From a checkpoint of a small multi-label audio tagger.
Data: trained on synthesized solo parts of chorales (CocoChorales), 15.9 epochs.
Rows from block 3, named by matrix and row number. Rows with one number belong to one neuron. Each number is 128 + 24 x the weight over the matrix's rms, rounded and kept within 0 to 255. All counts start at 0. Numbers have three digits each.
# fc1: MLP up (model.blocks.3.mlp.fc1.weight, 576x192), inputs 96-191
# fc2: MLP down (model.blocks.3.mlp.fc2.weight, 192x576, transposed), outputs 96-191
fc1.207:124155168118165124104100184097149130130143126110164137134089142145123089095119151105154135092125129125138133113107123156182136133153118103151113134136107150099112137128130122077135127098135164125123129118111139122124096146173115175155142156128116101138137091128146116124136183114154134121
fc2.207:131132129139131132148128111143131097142112159108092109141108118085162128138127119157171114152140167167164131128182079124127157085109150131115137128139159119146102114134149141175131163149121130127113124159157113096159131097081108113121114165160116124124112141115117081155139135089122159068
fc1.208:116141150088126119110118131129079123086120133089130105126149116109153147144158098140145118123153088143116165153133135151141163121133097107081130108129121124136187163134090097137116143129137137091103176125078125099118126125136137134122167164151132111143138148126120133149136154122158138109
fc2.208:141127130160122181157154127128152065150151127114137127112124131140121124098115152128129132114138079119162132130153112171149110120122161122151086111185122113122115118111103129138124116162127133071114099145144102131119106119158127163127129126123136128131127133144132131136136094099137094116
fc1.209:088104136177100116099106128039143108126145165102114095168129119157102107123135171130126130107112109122094088072188138141120154133129153116102132142129163120139105119105122121127183075125142128141124121112112158135141165118143134133077105139130122124137161106129112161112151180150125153126
fc2.209:127112105122135108137130112124126135127100157106151115119106106117123102122119131120097118155144112123143135095132124113106092125183113187129081100126180131116095112140152143120122093117149098153116147085151110136117135158143176127125127107080131122116123125111126129111133097138122126117
fc1.210:128142100162149166162109157111157131130126129115138145142142123127096139138097130111112114129149086124123113120125145110136136103116129107136115120124116134121143144148120120129130138128151128117139163161139142113153146118129118149127168137125124126125137134115129121104109154132148128129
fc2.210:115162154128127123113109147156104081140147165128135125133100092118122092113139146120127129134132154130149143130138121120139105115137110133133106131128150121134122137135140181157133131134161117115128113138141127138091125134154119115107111113122114095120104141156130138101113134140111111099
fc1.211:140115113100120152159140114163119087170122120162126115121125101112153148110102105137159119137120147136140117146131134114109123116093119129093140125120141100151167162067149105155141118178115113147181135137122121127125163110129160125138152119179118121128093136152126140125148062128120125154
fc2.211:157112097161129119140120142122122133128129159115119097164178137164116165155164082137178080159170120126130145089085107124103103171128132156098080149129150122120113125152128135127151112130121132097123134126160116141086125158160131157130081165141103140122129115122147125136089109138132137083
fc1.212:140111124128150155099123141160105098153135128155103134113129123125138167131129129124141081108133136127104117127122118142137082126114139164130135109121097113138103107139103143045159128168104107129166127113068184128115159111092150125092095163083093173121110107143161123139135165113203121168
fc2.212:128126125193129126126142135093179143102086148125116144179162136103094081117121149132159136113100168132139117111113120160156145138137105124123126104122092126130128135122135113142118137086169156146137142136133146055158129127119157117127129138148147133129126152083151143109081109136129175121
fc1.213:129112148127130114115127126120145116124108143137147114121116125105135143104164125144148113125119137116127113099133107113093125103134125157153124114114135154128152118119117134115156125136156152163110107140120149073143123129158121104181154121122141155127112128102115121131117132099115095119
fc2.213:142146154087113128132109096110153091142133115094123132159126156127144131107096161137091106135118131154129168123123159161125131150155140130139113145154134084097112101104140127148136125111134122119126135130160127157104131116081143121139126123151109140135129157166113155135130158108117144126
fc1.214:073139163123120129157113134124127105087129150152109151105128104117112133110136124151119157132190176148126129128166144105085121079086085134176131102084157130169146065135072193142141121116152122193150104127184159095126113130195183153128111145165103061111114107146121102169139110129103088146
fc2.214:141105094142118125126225132117146127123123138105105115134128152133095163122110135091145124141104121134149139141121102118177129126067088180068122134101087112093148151134102124104124098116097157166155146132127188130121121118124137142136175113054125137150148123122153117119127180100166149178
fc1.215:157123146132119120173130115127140093128131094093131105131105116121123125136149127123115088118156157116094130126142117147123155130122126135113141140132130123144143135121144106132130123136107117110157122135145108101130154133171132101128093112144128167104108115114122117113120127085100124118
fc2.215:117157146130097146099142146130085124104146140111152155183159152133122125118098138105101126146129133132143164152098119137121119134177142134133136122167154146142140128078112087152134127125134146133112127159172117130114133089106123152092109163088123096120131100155122156085125139179088125133
fc1.216:128092092137130149157154133173126086132129115131174129110112096154117167093106085130189200135145082203142082130060046145114076127138094167107050141127156104101060149070065121140131134153135128115103116103161197143100120135131142143118151133111127109152103131158107119199154129114147120174
fc2.216:108147136159130097119086118150112161127128120128138166131117121091142147122151162148076106136131144086137091041135155130143169097146175098111151115125134160130166113176160133095125121098120159136135129137125102147126119141107134123136098129118107154122148126139129150077123108140125134126
fc1.217:151124085142130150155116136146164133144105135103137113123114122121102138074119129126101160132062146132084118164102118089105130136111146129148129130148128138131118095139130131119160135147146205152125155112159119142130166139109114100087185134133087057084089115116138133117114157138103125123
fc2.217:165120149162134112105130136157103154129180128130125158115135133145093124138120151131123149118139110123129130117128151156109128111175123167089090143113162143138170076158135119152150105109097102151144135131070145099111129107164118151128134099131171138125120163128151139131131105155136143142
fc1.218:119110114134108125145147160118128092129120136144171151157129104107126168136174150129141133118099155146132111131148183123140130125121114105166177123127107105121058128154096166106158135079116115110173149149154158124161113127109148174168167133127130137164102132125147074170099138108126158129
fc2.218:125183168128121132106127129132136108161132137097130113116103121105165137104102114117143107134106119141154111125122120097116132100114144157103135146097148148147181107093172136156116153169121108131156133117163118105114161125101166101117128126106119075119104149147125163106100120120097132128
fc1.219:140102108113172144125127121149116087132161144102091108071163101133106118137139139111187085151141117103120146120110141122106143145167124085075134110128109148134168160158113147150123153112126127130065115148129114139127131105109112124159137130143159081141100127120157122160108135135141138103
fc2.219:141141140139085127130126125179095135135137126099124147156104126121129116116128144111156123159112090115130125134137110136139140113121117138156101117130132094168089130161134115110131135142125122137121193132129100141132128113066151121128142140104107151153157148126126124142138137097169130127
fc1.220:144129122139167145114100135133144128115128110145131131126135144129140114146152099130123137140112133132119136123112140140146150132142103132099174159113132136131130122123123143153180108115157127111142074115109127124136122116144091110128169123127144142149110153118147140110119158091096111118
fc2.220:129121143103129150139132135124147055108134136115130085098093093157138140120130164139162156116109116110139147122120129144147118127118128131161098152114138122155125131124138105132123140135119116128124135127134083132144140140108121121109158142146138072123078145147111095116135123125126123111
fc1.221:159137145149114132140172074128090119114122110114124138127185116113181112121110061097129106109150123138147142189113172086080152151146137153155093122144137108156145125139127146069110167164171189143164130136093120150131115131117149129164127107099174143119112131085083142109112141102146117109
fc2.221:112124110112103177137115184120146083148189124109110171111128152113110107123162134145154110118123065117108094117128144126130123097115101091120164159136122147127130132133161140164120165107131122052120142109146105126123158136122093107130129202111126153150148099154153136131149127105096140139
fc1.222:149129121111142113141103166154111116127125141122118142107100087090130131131154159118140137146087105090117135057142128095139139173125118115085164134099119156112156162133121140156122140102114122120107163128127119135140125142121111139128149040122158092146105096123151127125160139091130071099
fc2.222:118114144125140159144165135093153078129155100161160154096168164119175115110130149130199139117128115147082124172110153168141088163102105129146118132142129097137124089119165134114120104127137129116059104137109123149095129086102103128111147142111139140121129121123141158127131146132081108127
fc1.223:144095094172120111152137125125119131135142094067116158062131084139150193161113121142112146176137115112133117111104150129100136120128116163128063125142107132127102144127128137095125134116158165133134113090142109134154140152119114130163101097140122142110118106075142152139102116149146097130
fc2.223:162159158053121144116096138159153090120126138122093118148119145125111100091144148171154124080128105109133146136160120127129146121129134102111134139126116182080144096123117165158168116140159125083137106147120129128085112150119137111064145137099137129127149120161127128137154130112104143137
fc1.224:119122124114146118117101103122090138139138139133124106114105126085130151110130107090118145175148101110154143099120095152114115151127177085129075122162116075144124136123121103109104114078098165115119144154119117147127103130134119111109145128120143157153168140099158134101140132127170144126
fc2.224:117136087089123129161140121114138107113108159136118123142136125118098084147156125173103120076127139149175128146181107123118084115146068170182089143053116125117130143122136153127085123174178138182149179083135110159165132142117168128143130129120098129117121113124083088086119128143137173128
fc1.225:136147101167124150121133135149142110117132108101130124136100137112113215134145118100085153179140120144107104105143130132117155143118140090127158128095110112130097116098114094126103145134129137150155117138154183100120149139124137139095144157120151152098121110145157105134169135146116067183
fc2.225:141138139151142167112133181133128109110110175099079157117160102128106136137113122148126083133112110130138122109144136132126098150154118128140104165153107139170132089186138113141120146156167138161153130092162146124100124108109098120133147104150089156145111147143112173094110104095110095119
fc1.226:132133157087129174159136093129147094120101130136159118113113137145121184118106145118197135067133134085081124130127131155104156159132126095099145151109142087122165131134088136161063138127136132077111125088126140102136116082154139140152152156150168097061125105141115112138086111117146114142
fc2.226:134118157126098142146144129175109127126140126080115089118133139092130121085184119194129143155102166081138151120161129115153141150132125165115126116167148113161083164116150129190131163124132106154148149139096106198145165160120115124103105068118147164097158140066110138164147095153099140145
fc1.227:124141119095111189116125145141086091124130104129121127126087130114118150129120124136169088124166125155109123219158084111194115110089136150061132085158141139119105152100058096106128125150151140094122135109081162060130144111108143131144155133120115139155128129135152130128128111110100125136
fc2.227:112137128129134125082117120101118208104069122137169126117117113107204123104127122142160133075127107077147174092093169150120138158127153112153134178109118130160123153095080141100087151109146162124120134153147088162115105130134097169093083153156155210107150143126135167124126116147182123066
fc1.228:140128136125135162147107126128127063139135148125124133140125138145162063086099112137142085110133130152122130136178148106138185157077125115163107141127118126139153131105148137063160108122164123136132124090089118127121131117165151134107076161141126109130071155115086124108131143118143138061
fc2.228:160089116143144115137116145119138159179130128115146122163082129094146150140132090160143144140118167135134091144120116129137159090166140114096144132126129082145132132111148182129090126147075132121095115124153126129150139117152085110141166163080119114131120140136165118105151133087103131138
fc1.229:162122117096127123084093112119119070126093159131115101156116121080125134094089114135126117082143148111127090100113178148119085133143104102121098095129150168120163124127169132171131127115158095117120130165157166146145150136196133109095138151122064084111145109131081138141064127151139151148
fc2.229:167113109135129077153148064118169198180144143125106128099165163131082140128156173119119072124127114099091132121153115097127131097139138154141112120123128123114126162160127111116137127130147087132172140112155131137088142143182173155110153114129133133122138114109127151133133136142135108106
fc1.230:108105118107140169147136151106149155147133133125151110102131106137118143090142167114114155132191139169144129115132128130119092127120085098109164117144154127125120118113168152151124156099119102120131136093141115099133182089108110111117138113155126162128145140106174127135182158135103118148
fc2.230:134152157144082121108137130163089088117157142173125124126188143091135141151106091097086126118135169133146136152133136141116169129138145132110106169136122155141166103141127151099147137108157153113179131185137142130103117139114123099087127131124143130103105105157127137109145140140130138092
fc1.231:165125092129112127138134109143111125158128081075113094130070099096095132133118133150099139075152148132084120117149152114127129157148125145131110155102109105168162114154151083141135110142119130116142107151119089122121135098180129124128116115124138086128125097073099090070093109107079158129
fc2.231:081148189135140125134130163134144125099193146150141157147144146150146145115148143115109151148109167116115145098076135093154152063119075114163152124210128129102087097087124102183125055179097096117155120129197142117124127144124146151169095152085132113144075157094139147161151119145126130146
fc1.232:065152148110126094145132131123091119092114123136164132131152116103121188132190154157128095090154136102119162144140152158136142107147125132128152135146111120129136123137130107141124099134148162210139103095169132129130131134129147141109139178125126110197132147107145126130099104155123115129
fc2.232:128092118137128183132159125161130077170143123149131142140127080160123118107145129076138120122180113155099136129134105100125144110114118103129138128101127077155108125140160127115120113113111113091118142111119123101130109099111120141122146109146109113069149122129119120134152148086134104115
fc1.233:140150142144140148169129166120152136136170119128145174116157110134128126111153151133129118098125124115104129133091128124133153077099112097130138138091107110126183106134119109166175099070142169116129124077127099117144132120127167130138081094137127132131172166132131179119074153129138124124
fc2.233:151142144116124126124115093138130076099105104158156080117110135133085112152140143129109173134164163156093134142203136130113136114173131124133041161134149130108153106136084123144104139154129102116127141101098150217154116139128138126110183115090113115124086118103116128156181090145140118124
fc1.234:144086138083127055136115122097146118085122125103139117153053108100122130107093113054112091106131132121190115179139113156094129149148118174095152163087065075146088119133128087086143169131166146165137078124142104109116136143083092159145132127141131158121095084156215153130151133135136133094
fc2.234:127155201131139139142165114140147105143121127123085161120128122135106064122127127137097090129127145097129121139149101142132154140149094121113126123112123091135114170102105139127114191100132130140144099070143131138122163140107120108121157115111126092152138108114104162146107136128115098164
fc1.235:099147157125161133141152149119109129115133167092125164102106121073143152129102192122160100097166146160126137149106125143097128150157136151132102122136146097092120135128128113103130118119114130127098146096122139181122132127146120132128120159153105160104155075081144143139099130123137117144
fc2.235:122160113125149107177114146117134063157124137116100060129137099156126132129167121137113146135149163121142129057146112107150147129118099147114120193130117139147084136113153138147128091143149137119141142178157137146121148118147101133141115140145094127104109099111116090112122142113141091094
fc1.236:159121134099135162131153126094118108119103142115127104118164117122108107138118128151096170140149128120140135128154088167122121131125125105124116132137151102169149148140147146140118131143130125134170117127128134184117131125118154112153126124168109120133131084130133125162118121162140136120
fc2.236:137134148106121120113121126148120096166160136120145155131144140118129122140107146095127121124172154151127127128145159120154154108112157141123124169113108103136120133120157143151145144091114119101139098126136129124134123091133127135137128099140106118126081127133139129110106170110149098096
fc1.237:129143116134135127166139134146126113155136106111133135128174133118105119149161151124144153106133071149136150123130160106097156112147153110102116105138121108145144113182156141166148110100123098101143142131148130133148146136116108138125114130119144117095141124124134107129097130131106143125
fc2.237:134145162152126125142069104133141101116122110125110113182124114129090105131081097120129116143128122124101130120192128075155123104124109085146131133132084161091132125124134112110128122126138159164130178074128116141119121195099180129124165161118138172135096125139105131123131135117133152118
fc1.238:080123115147124142138121160100113109092142120112139127125088105044112147149132148125132115119148169121117134125087082140103082127160149158148111132113144134129100128101153124183105152108122120130164164131132135182151141128100129137136074213146122119063147068077171117114136147085150123188
fc2.238:097125135161113134173137160135146076154128128122133110141156089154141116167156076127086151138182123118108139072110130058133136110167127121109131139144113124129127142118167136111122053107125114105138134127145101133091134124153119140127125125113132152170105116127099102128160103121117116095
fc1.239:164137165103130148127118119122142100104129073105155141133092116136105173109089166139121094183084065133163122134124131155123150185120152101147120136128135120132135132152115125146145109146148131146134113128113141133149077132171130142113135123134129126141101145144098127131115147106109097177
fc2.239:118104128140113138100139113135121147066145126100127153146159174132165093154162102063157131129117152101122131154063121077168133130129152138145127082142115193092110150111100124140100140099122122175138104117163121132129125101142124116129125120191136126135131153139129096149159127147117121101
fc1.240:114122160140091105097112137098124127103130139140136135125108154114142179123159156130139136138166099109106151134151140148140126130116139133144107089127111133117104147126134103119123130128160131133130109128164098126151133144107134162118156120118158122146138152126146165170129126090100133139
fc2.240:148114146109164114096131105147104072130181127131133141103125127147117109133069099120136109124126144203153141143150132120114121083136124115110125148132127157132184127159085137132184140153144124115143103104099119098147132126110099113130119104121136129115130154153132116135142153104143131122
fc1.241:158143125139132124120086103130129114120158151126156141127129113142122164100131122178123096141141082073140100191135109142110123160102134147144117142138165148159112127107103129096156114130137138149138132136133125049135132149119130132185108126096128139089053104109146108153134102129135113098
fc2.241:108107131145147122126143147073123127132085133141115152130127137141122097132136123140101088150131148121109113057125110124101086117103124165133148100153128121107139124146134120142123123127140158137134139064132171117134105116173117126122157142147123112146113079121090143087109158134141118150
fc1.242:117173140136129177161147119130090095149104118120129159122137077132104137093140129169111126127164124156151140118166137097137133075089070089146111127114130104142158124131123161119159145131143110136179093132132139113152131121118151151115086144107122098116106122142143127158124125153145134118
fc2.242:158108117089126137154155122124152106111101136130114107135105136136101121128108096098134141142126170135141148120109123159172106184116129162069142141094101131099139131098139136095111123116104109125142132118120185135142147108132135147142159103125111127121135133118104129145159132125154133124
fc1.243:114105106109133164129111115105137116131173150123125115132128136116122146110130152138161109117134107118119140125092100121124125119165160114105108120151117143135169129146161112135111132123117131127111139131119130136154100110161154148125133110107145133144128113141109114134137158140143113094
fc2.243:111164171133114184116128119146137079135143097120112101132123098128121138120131145102136120134138143171154147135133079118174124118125104146161101139113133128166133101124124129114157101167123143075142135143146119150118133132104101137150125151122095116110099137088118110118099166105148138118
fc1.244:099113160113137116136092128075121105129162095087167131138144127157112096097076162173117139108119152132085212126170123145111119114127125103173148151121099151099117138104187113121179100142108123129109127178121130111114141136110099160056147162166152111195116121155089118137088186137112131134
fc2.244:145093084171114127146133126175103143139174094148130154176125127130159133114173175150097107096126096127172092183149134128147121126159121185096109151090152128102134117108153153104113159086087165124149171123149141132162118128140096132125129132088127137089145143135144175162136093128123143125
fc1.245:098117129120111089151067157136105101149137129163103109122153154138146152141144118085153127103143147119150134146057197090150096121147108128122131137160148124160158108077107123122117135122128144125107141176114155136140111112132131144120132129067168098110119172140132087151120180100155121115
fc2.245:110185125098105127086115149154156131109170130126170187158135125107088127136108124096114159099115147151118124143167135157111180128180159148123149095109137132164130141115116124094120132102132159159162089109131133116117133130152163120100124117144154133145106103098145122103125134149173113120
fc1.246:134073139116157118093096165170120123162137124171127160130133128124164103155179155124157155130151152116163159110136138106136106141134180140154111150100130139115132114066141128150127127114108147128105147145129128154079154102123136156110117057104132133131128151135118122112124153083147109095
fc2.246:121123130109099125143121136108143111110111113128135141145109135131128153126088153165165099142134106112123100124098116167147092129116126130170110095161148115119141141134108158052140125150131171117131097127090123067111122158116127117114171142152160187122130143101129139120112147134097165154
fc1.247:115133134128119148140131150113097065159125103126135146107149133116146119112135179143142134128218133161130140127123113143111151101111127146158125123131132123104159136127101116088107090134136129138165117094101128134106128119190091134156118180152159133123132108105103124134156116084110139112
fc2.247:104102105139138086147120096139125168135142111135165107118080116104103202177130111133152127111111135097093123123116086114127132137142136114089116121153129108151105125131180136120096112108091155114090166155128119164165118122113148097117125127109090149157176109121130075166127136135105145123
fc1.248:120141134150102112137140108115131121086125152117083106118142099117072150143136125089129106132138124104107162115177135155141113104113144106100158113122140128148145123140122085114143162146142149117118116181109109147177145132107145128127135093126149121098145122118112132102107121130131104157
fc2.248:123118102105130127094126125173128102135145104111131106097058112130124165108133141157153151133113129147114076101084154126096153088130169115125122145124124115115132125133137137182149136125091081143099132108172124128082128120144106125133127126125106094169101168155135140129161120105119120095
fc1.249:063109128170144132104133158091129134172133134117119130135162117158124167139127128171163133101125126105103152141252129123092117197191136121127149129146085135142131140159144125129091123208084101131126114134134131135122143142116131118131131127082106127113150085119128138139156103107116183181
fc2.249:127151107119127095059163139107155105082151130170109105111105090114127137133109156106131185177117163177137140105056141112147158125098092123124115148096124152198149114160157120124177115104105144117104142133155051121151138153128137116113123132134107142171091146154122094094124160139131124113
fc1.250:177171135140135134137167116119079096141131132116107121155104115126102087132123137131133096143092124100157134109081080120133126140178167135124148098102134103115155149185134119177133137153134166132137113119146153145148148157127155146136152126095148135128125117118144131131150145093142126154
fc2.250:125133195148138206119145095135161095090097092149149138104142131139147126127203120104163126169141112117080160121128146131119158130129099117149127122075128158122133109145086127135138136101115124126111112105098119116178144107124117123124154112126196103134143120137130134132101138161125134127
fc1.251:132097081088139144111134171132124137131119164111077138105189128135135169142156118164120186147163103144103147129123131154118150144099169097111123103157122171105114127167100099136093099101133104129155095125137142103073112104136090157127139128130118136164106110141129087129145156131138127093
fc2.251:100176168145123159142110128152141062112100085105152127115106136163072101116130094096133122115141088127118111144133152121094153119117159103129119139111108132167098125146127159118135148162141141103118106107118128178146148127124141129116110132123125093085115150115125167136151126112148128104
fc1.252:087134123129136154139086129168115089128135164125139134127130123126151137155111138141137132106133141135152100128166126109167118124148170147101106115120123119143128147123094141109118135163132129124150117116135129131116133134137089161111115126077120135151158153131073120095090105113162143134
fc2.252:135120138125123114106155137103130119129110118149113113131121153123123149128125128129161126115136110125137152117085129149122126129123088122155148132150127127144121113149152096148116137099147122133139171133093108091143136116113145112114147090174137163111106150143156148163125118103143131122
fc1.253:110115206094137048114104151148109090097082150168129124101074152076102166148076122098173094129175206101158155132101189134101129137159083137145126134021137102127160076150163098171095198089128150121104116116148141167153116149071156132127111141129132154147115133134135182071134158142154137164
fc2.253:065128131129134138089059127136161145128126123140092123083131161137061117131188157115119129128135090121111088104161146055021147110146110130156144117126129186112101194111140156129102143120098128118129059103132212097124167120123108171113110100097159120113145120090061175126150125117150096131
fc1.254:056167144087129095174132129142105126116143117139124123129097132063155167107109121094083112140166127134155133139084129099122160131123124078145107124109099096138096137133131138147071137110122136116147135108127130126137127124104151130152130148116143156143131143134129160132166146107115125121
fc2.254:102151135138116128127118114096140113172136127167120112123126113114106068141153154110104100133136085118129129099158077152126074163183119131123109119125096107164130087142153164151134120130116096107155147119126111125121119142146133145161135101127099062134074105123127113099095127136127106130
fc1.255:148167158129112133124130125165125148134121115107134145153150144153096170133123135117136114106119130114125121119119172095125131089117122071093138102119146131111129125152123154114153194119148165154147118142133117125146157150120127094093122096134144124120145167117146166099116110109158122128
fc2.255:141141125134112122124121130122105046139167111176130109119065077097149127124145136107129165124110144130082148116145114140144119091137182119140101160152119127136136100149128135185133094146100148117129112104125153152136091120112149116103139096134118094139133130145141141128143127155098131108
fc1.256:093158131189130127118115119164117098093134142135127122132094108118139144118141116118151131087108110127120138105114198108149123130146129136121142108124145111189150146153110146145127151140147114142132120142095116137098127113108117170124109120121128117144155112124114112156137146149137141092
fc2.256:177119105130117136137141081128102096154136117118132135113136134123135083158169118151110108128119064113107130099149132144117145159129147123104116128147104126134113157100080122140128124098095125113091170131125092130111099126177123085127103132138167113151132166105183119120197133160138125116
fc1.257:068121130125189194144108163118150088133154128117120121102149134095150147132175147128172130157123125119121110080131150109128129139161128059124157134140144164120142124055181149163103165102122112109040136137098099159093163108095101107124155056107140112146128114136140106144156140105104086085
fc2.257:130150138098119165129129099148132132140154083133121123083147142135158126110062144130147104130093084089183086199097124130134098147108139158139096137126159112189132154113071149077131117077091129103128107135107110128158104143126107130099124124085114188173162136085133137115111157128128121135
fc1.258:128104125141120122137120160136085113083141112094134111122124104124120128121140154162159170140139128123137138122106151180141155125123140123135115136113119128130131139120121101121146109125125161144111138101130112129154167134135126157092125106109113137135126158108128150177122115094097115098
fc2.258:123144103114140119095156178100130058131094130119120187119128184120131147160113071138109138109128129137083116139116121134110111089090124093143184096158107161134134149110075127174151116120134118119161086120110162059121114123116113118121106106141193111090126190110152111105159141106135184138
fc1.259:117117100145156125135160119141113112143169167089104106099117137109070168120129137123148113136159115135128136175156156097111096166152098114150071119133093141142131161133113094153151128129129162105164154082100197136115131152127143156144150142110116084119130138120126103173135124125138125190
fc2.259:131138126066121133106159155128099131129113133100139104116092142156121124123086160121100134171132128134111135150085132144116161144125111186156155171126132117095103177105111130100154148124117135115097172116136120127124134082105147132121108108144136186140197125122143092139114116129176153209
fc1.260:113127156177147111116159105086140112127153120127151121130152119124126107117106092131160118094121115126134148126108113155128144138127073109182168132146145155137132143105194133134125112121119117132139167148120128154145111104136148106115109124155111139097117103091154156124103189131139138179
fc2.260:131149132111117128089105072136127077158089099183155130119107092133134144119163115124130162116129131122136133169130108131145117176147156123103120183124088138130134121115130131131143123133095117114124131148119113115105143124078098165120136124145116121127102115121102139166122112119154104131
fc1.261:131130161151213127081170083114114110132118120123135140130141144084122151127116094138144095134088135137175130099154112161125129139132125126090197110085133067144139170127204120121162118154138147165112165126167148138104161118132163146128120133180147111145105153095148091089128105088138153136
fc2.261:096111089115092105108093130163112079139128121142129120116066102074137104107123144123107105119160170132120096127088123134124146126127119103147133167161143143147127167134159106126123109132158108153095113124110143111151167196124101131139142112130127123110095117115107136119105162150149115096
fc1.262:112092170188126096123144119046050122114172099139196064193089140107087148145153043092127079128135142141149169160131063149061125141151124119176098144118144114123101153130182122130148132135175129147098181192108159166162147134122134094145114134139167139077055085091165151156124147187175149179
fc2.262:131145125096154141099147064140169125169077129132102161096133103142128123102147124163102136128109118088103092141108185124167153204110147130076120154114118124163136170147076127101131106110136143171136105066119125133145122088130112163137179133127123180152134123118132112158080101094130097128
fc1.263:156203117137157155134170109153128102128149130126088147110162112153120094124165137147114126091112127109128182150138101154178172111126124131101072129118130086148123099147103130130123119157138139128134089096183129128164133120125158143159153100124133170135105110166130118120132183112110123109
fc2.263:146083070135123164124150163096148152137163151108141113147117175159165169106088202126154156143157086125085115143115146122080122114166144119145148110139098118081115161099108124112110160093186105116073107109100130164108136106134092161123097119107149146098128120142096136136134124108119139130
fc1.264:156091130105118131109092123139098101190136144143126107113097085090127138097114081116126130098117166163085157113119152137135121172135103143132121093094154160133131169106130124165120105141125106142130141139168137091132171108102129153166110122143100108135159097165083155125133120108097127218
fc2.264:176165087128153106156135149138156064131109151146123088118155135148128159148170121155153098126130137109117130117120059094154147127161147131076084135127101108156140092195056088133164166143112121150129166145138126166106139157120087117098083124145098152095089154125170177123132143129099133102
fc1.265:174086120158113141137103148130122078136092124111126142155123123113124128118122122125166096130128132134075162126136163126124106123116179116165137128116171149134136174116134130133132175153112071157125117146127144107110137120101172116131083127170136100128169117123128116122127175174135142149
fc2.265:127128094116120105114146169172154162088158153129131139136133092137164110146134105153079103144137126138166119142147116139131117142157113077068127086169130125131104115130115116151147133141125135134106157138113115124139106148141122143126086133168112195122116153092155130094095132152150147122
fc1.266:104147120093150121165114172198128156060172139114116127108091104092148146139123151144120102120125132128114131135125113137147089081115128140121158119099078121113113116161141141136138124126153149151158141088167134129162138144084085127170121163093110118156134169109131131136165155103088106146
fc2.266:127113104134118105140145180091149073151137099123139121099140129125135138133142103098143135123152089137179151123110130105078147137193098112127135162189109122147125140116126143154169124132141086070158119134113133137094117168129133102139099149131115096137114136108127136116112095140104105165
fc1.267:112112130143127122132104100119113094101138129109130147101105111138146103149127114124146095164132127113131120142142122142163138129133141113144141132131116128136114185131093110120142135103137089122169152141134147128150097109101140127152173100189148132156129140116129130173094149094135119117
fc2.267:111117162134140133070133138128143124087130160090118118154143131112146169143119096107103137109110149159134091123115150165125112067124121128119105133118124129134114067147112088112141124171158183145124141141099166094120126134090107144111104108115129104118127122113121118142129148169129110148
fc1.268:087140136120133153122127112100116102105154138137106114131180128134097134169130087110156156155167132134142135106134150146134136121146147092119176101110131141141183128086146133145101168128166105115124075098106073144157117137096133131130124093109122108130168147091114119154134137150124119175
fc2.268:123130124113128118115087131173156141151171098078126112090086128134159156081115179131160116125094097106142104111143124119123134096185168130102091133131118130116153114124103150119153108120055076104099125153136140118101144146156123136147107129124125101162080172122139138097135089140128130100
fc1.269:095086134111122114095110134048162126150129141107146110147163163148128181104155131132087133114096108138128150124133121160123141135117117130122120103155128101118133151115148103133120115159151122130150120136096097160142147135103130157147131137093157146107143139151138135131128147147077158144
fc2.269:123111158170161118123132114132136094123073137162123185090127108093121094152136137092139079141111122119117080091117085138115131130128111150142091099143107114115133096124105156124149128090147147107137132083097110100124132129132139121186117141068101115130114129117145139142092124131155174091
fc1.270:133143140085179122122131150116061085123129181132094140128176124097166123110137182148109155104152169132169115107112136147116125177135147145114103119119190081121129141099120107115129126121114084124102115102115165134119136153140161110128113132159107159123128126116153142181123119115153089061
fc2.270:120139106134127037126125100142141118141128119067128119136123174178111087160180159097108153136140147130128128131109129116152115127111129104141185119138139144149090156129194136133102114127134133142099160139160145126143108117139076132146143120144096090141138119137128136125095152130123101142
fc1.271:139139140130151157154131128098141124131078142114128134099151127126115124131095153129133127125138075110095128132119117178132186147131155095123113141122111120112152147091118157144100056104116133118157143147114151104139126144122114117130142145124107151123113134110130114127127107120098128136
fc2.271:129089102122090147124176135134127117146091135148130135146126114126129161130121162130116135114128145111095192101158142135101120156124116118102127133106127133129094120125128134117145169157125130134139075136142091109134146102143118151116089106101150151122140135107138120073128118161136124107
fc1.272:122121132136122140118090106158124099136126143127126121128130102151145131122125129145117127130100146148185110121111126122133129134120071119134109154139092136132118117163128123104133111119146132138140116128123145125144127130092111096161133122143137168140165159129139150062140131122135100130
fc2.272:128104157121154146170128141164128152125133118139115104125140124131147127145133138120143123115133098127119167155139117082150127106127146129144147108132105128113096143123111150150105138093161097089098134159149108105128133128116125131130133119134146105130131124114140133139153160141120130122
fc1.273:153123111148144103125114129151127118107167174169151121107104175143159063144106152144164101108117090104100146144164172139113155148129151160165141123100063130157110161036082203131206100166144130110137126124141082147083125122109108113102100126097145105143183180105105110109150170103146106148
fc2.273:144103108135159188141137093101115084132109129099142150152186138148128180160116161107133132144139151101095125109140127164131123184099123176119069145183150168125116111162125124075063148123133133130133114132120131088149144130141108118128146185118158195110133122069159144114125071145095123144
fc1.274:118103146115135136112130132150132125145093117136133154179136101152139146125159115149094086144113129128131124146113100140101129162065129108126126134112093128103139130150154093113109154105109129131119144113116143135139142151133123108147147123107108145132163192145164128094119131149139130112
fc2.274:163139163126145138162132130119107106141123124086133075120131151120128121132103116089183160130117128110099157134106138083148118109149158091150137156117123118157105127147114149112140099124125115121125091149148114127147139120129140125158125144130169078146123109114103136126128164133099152167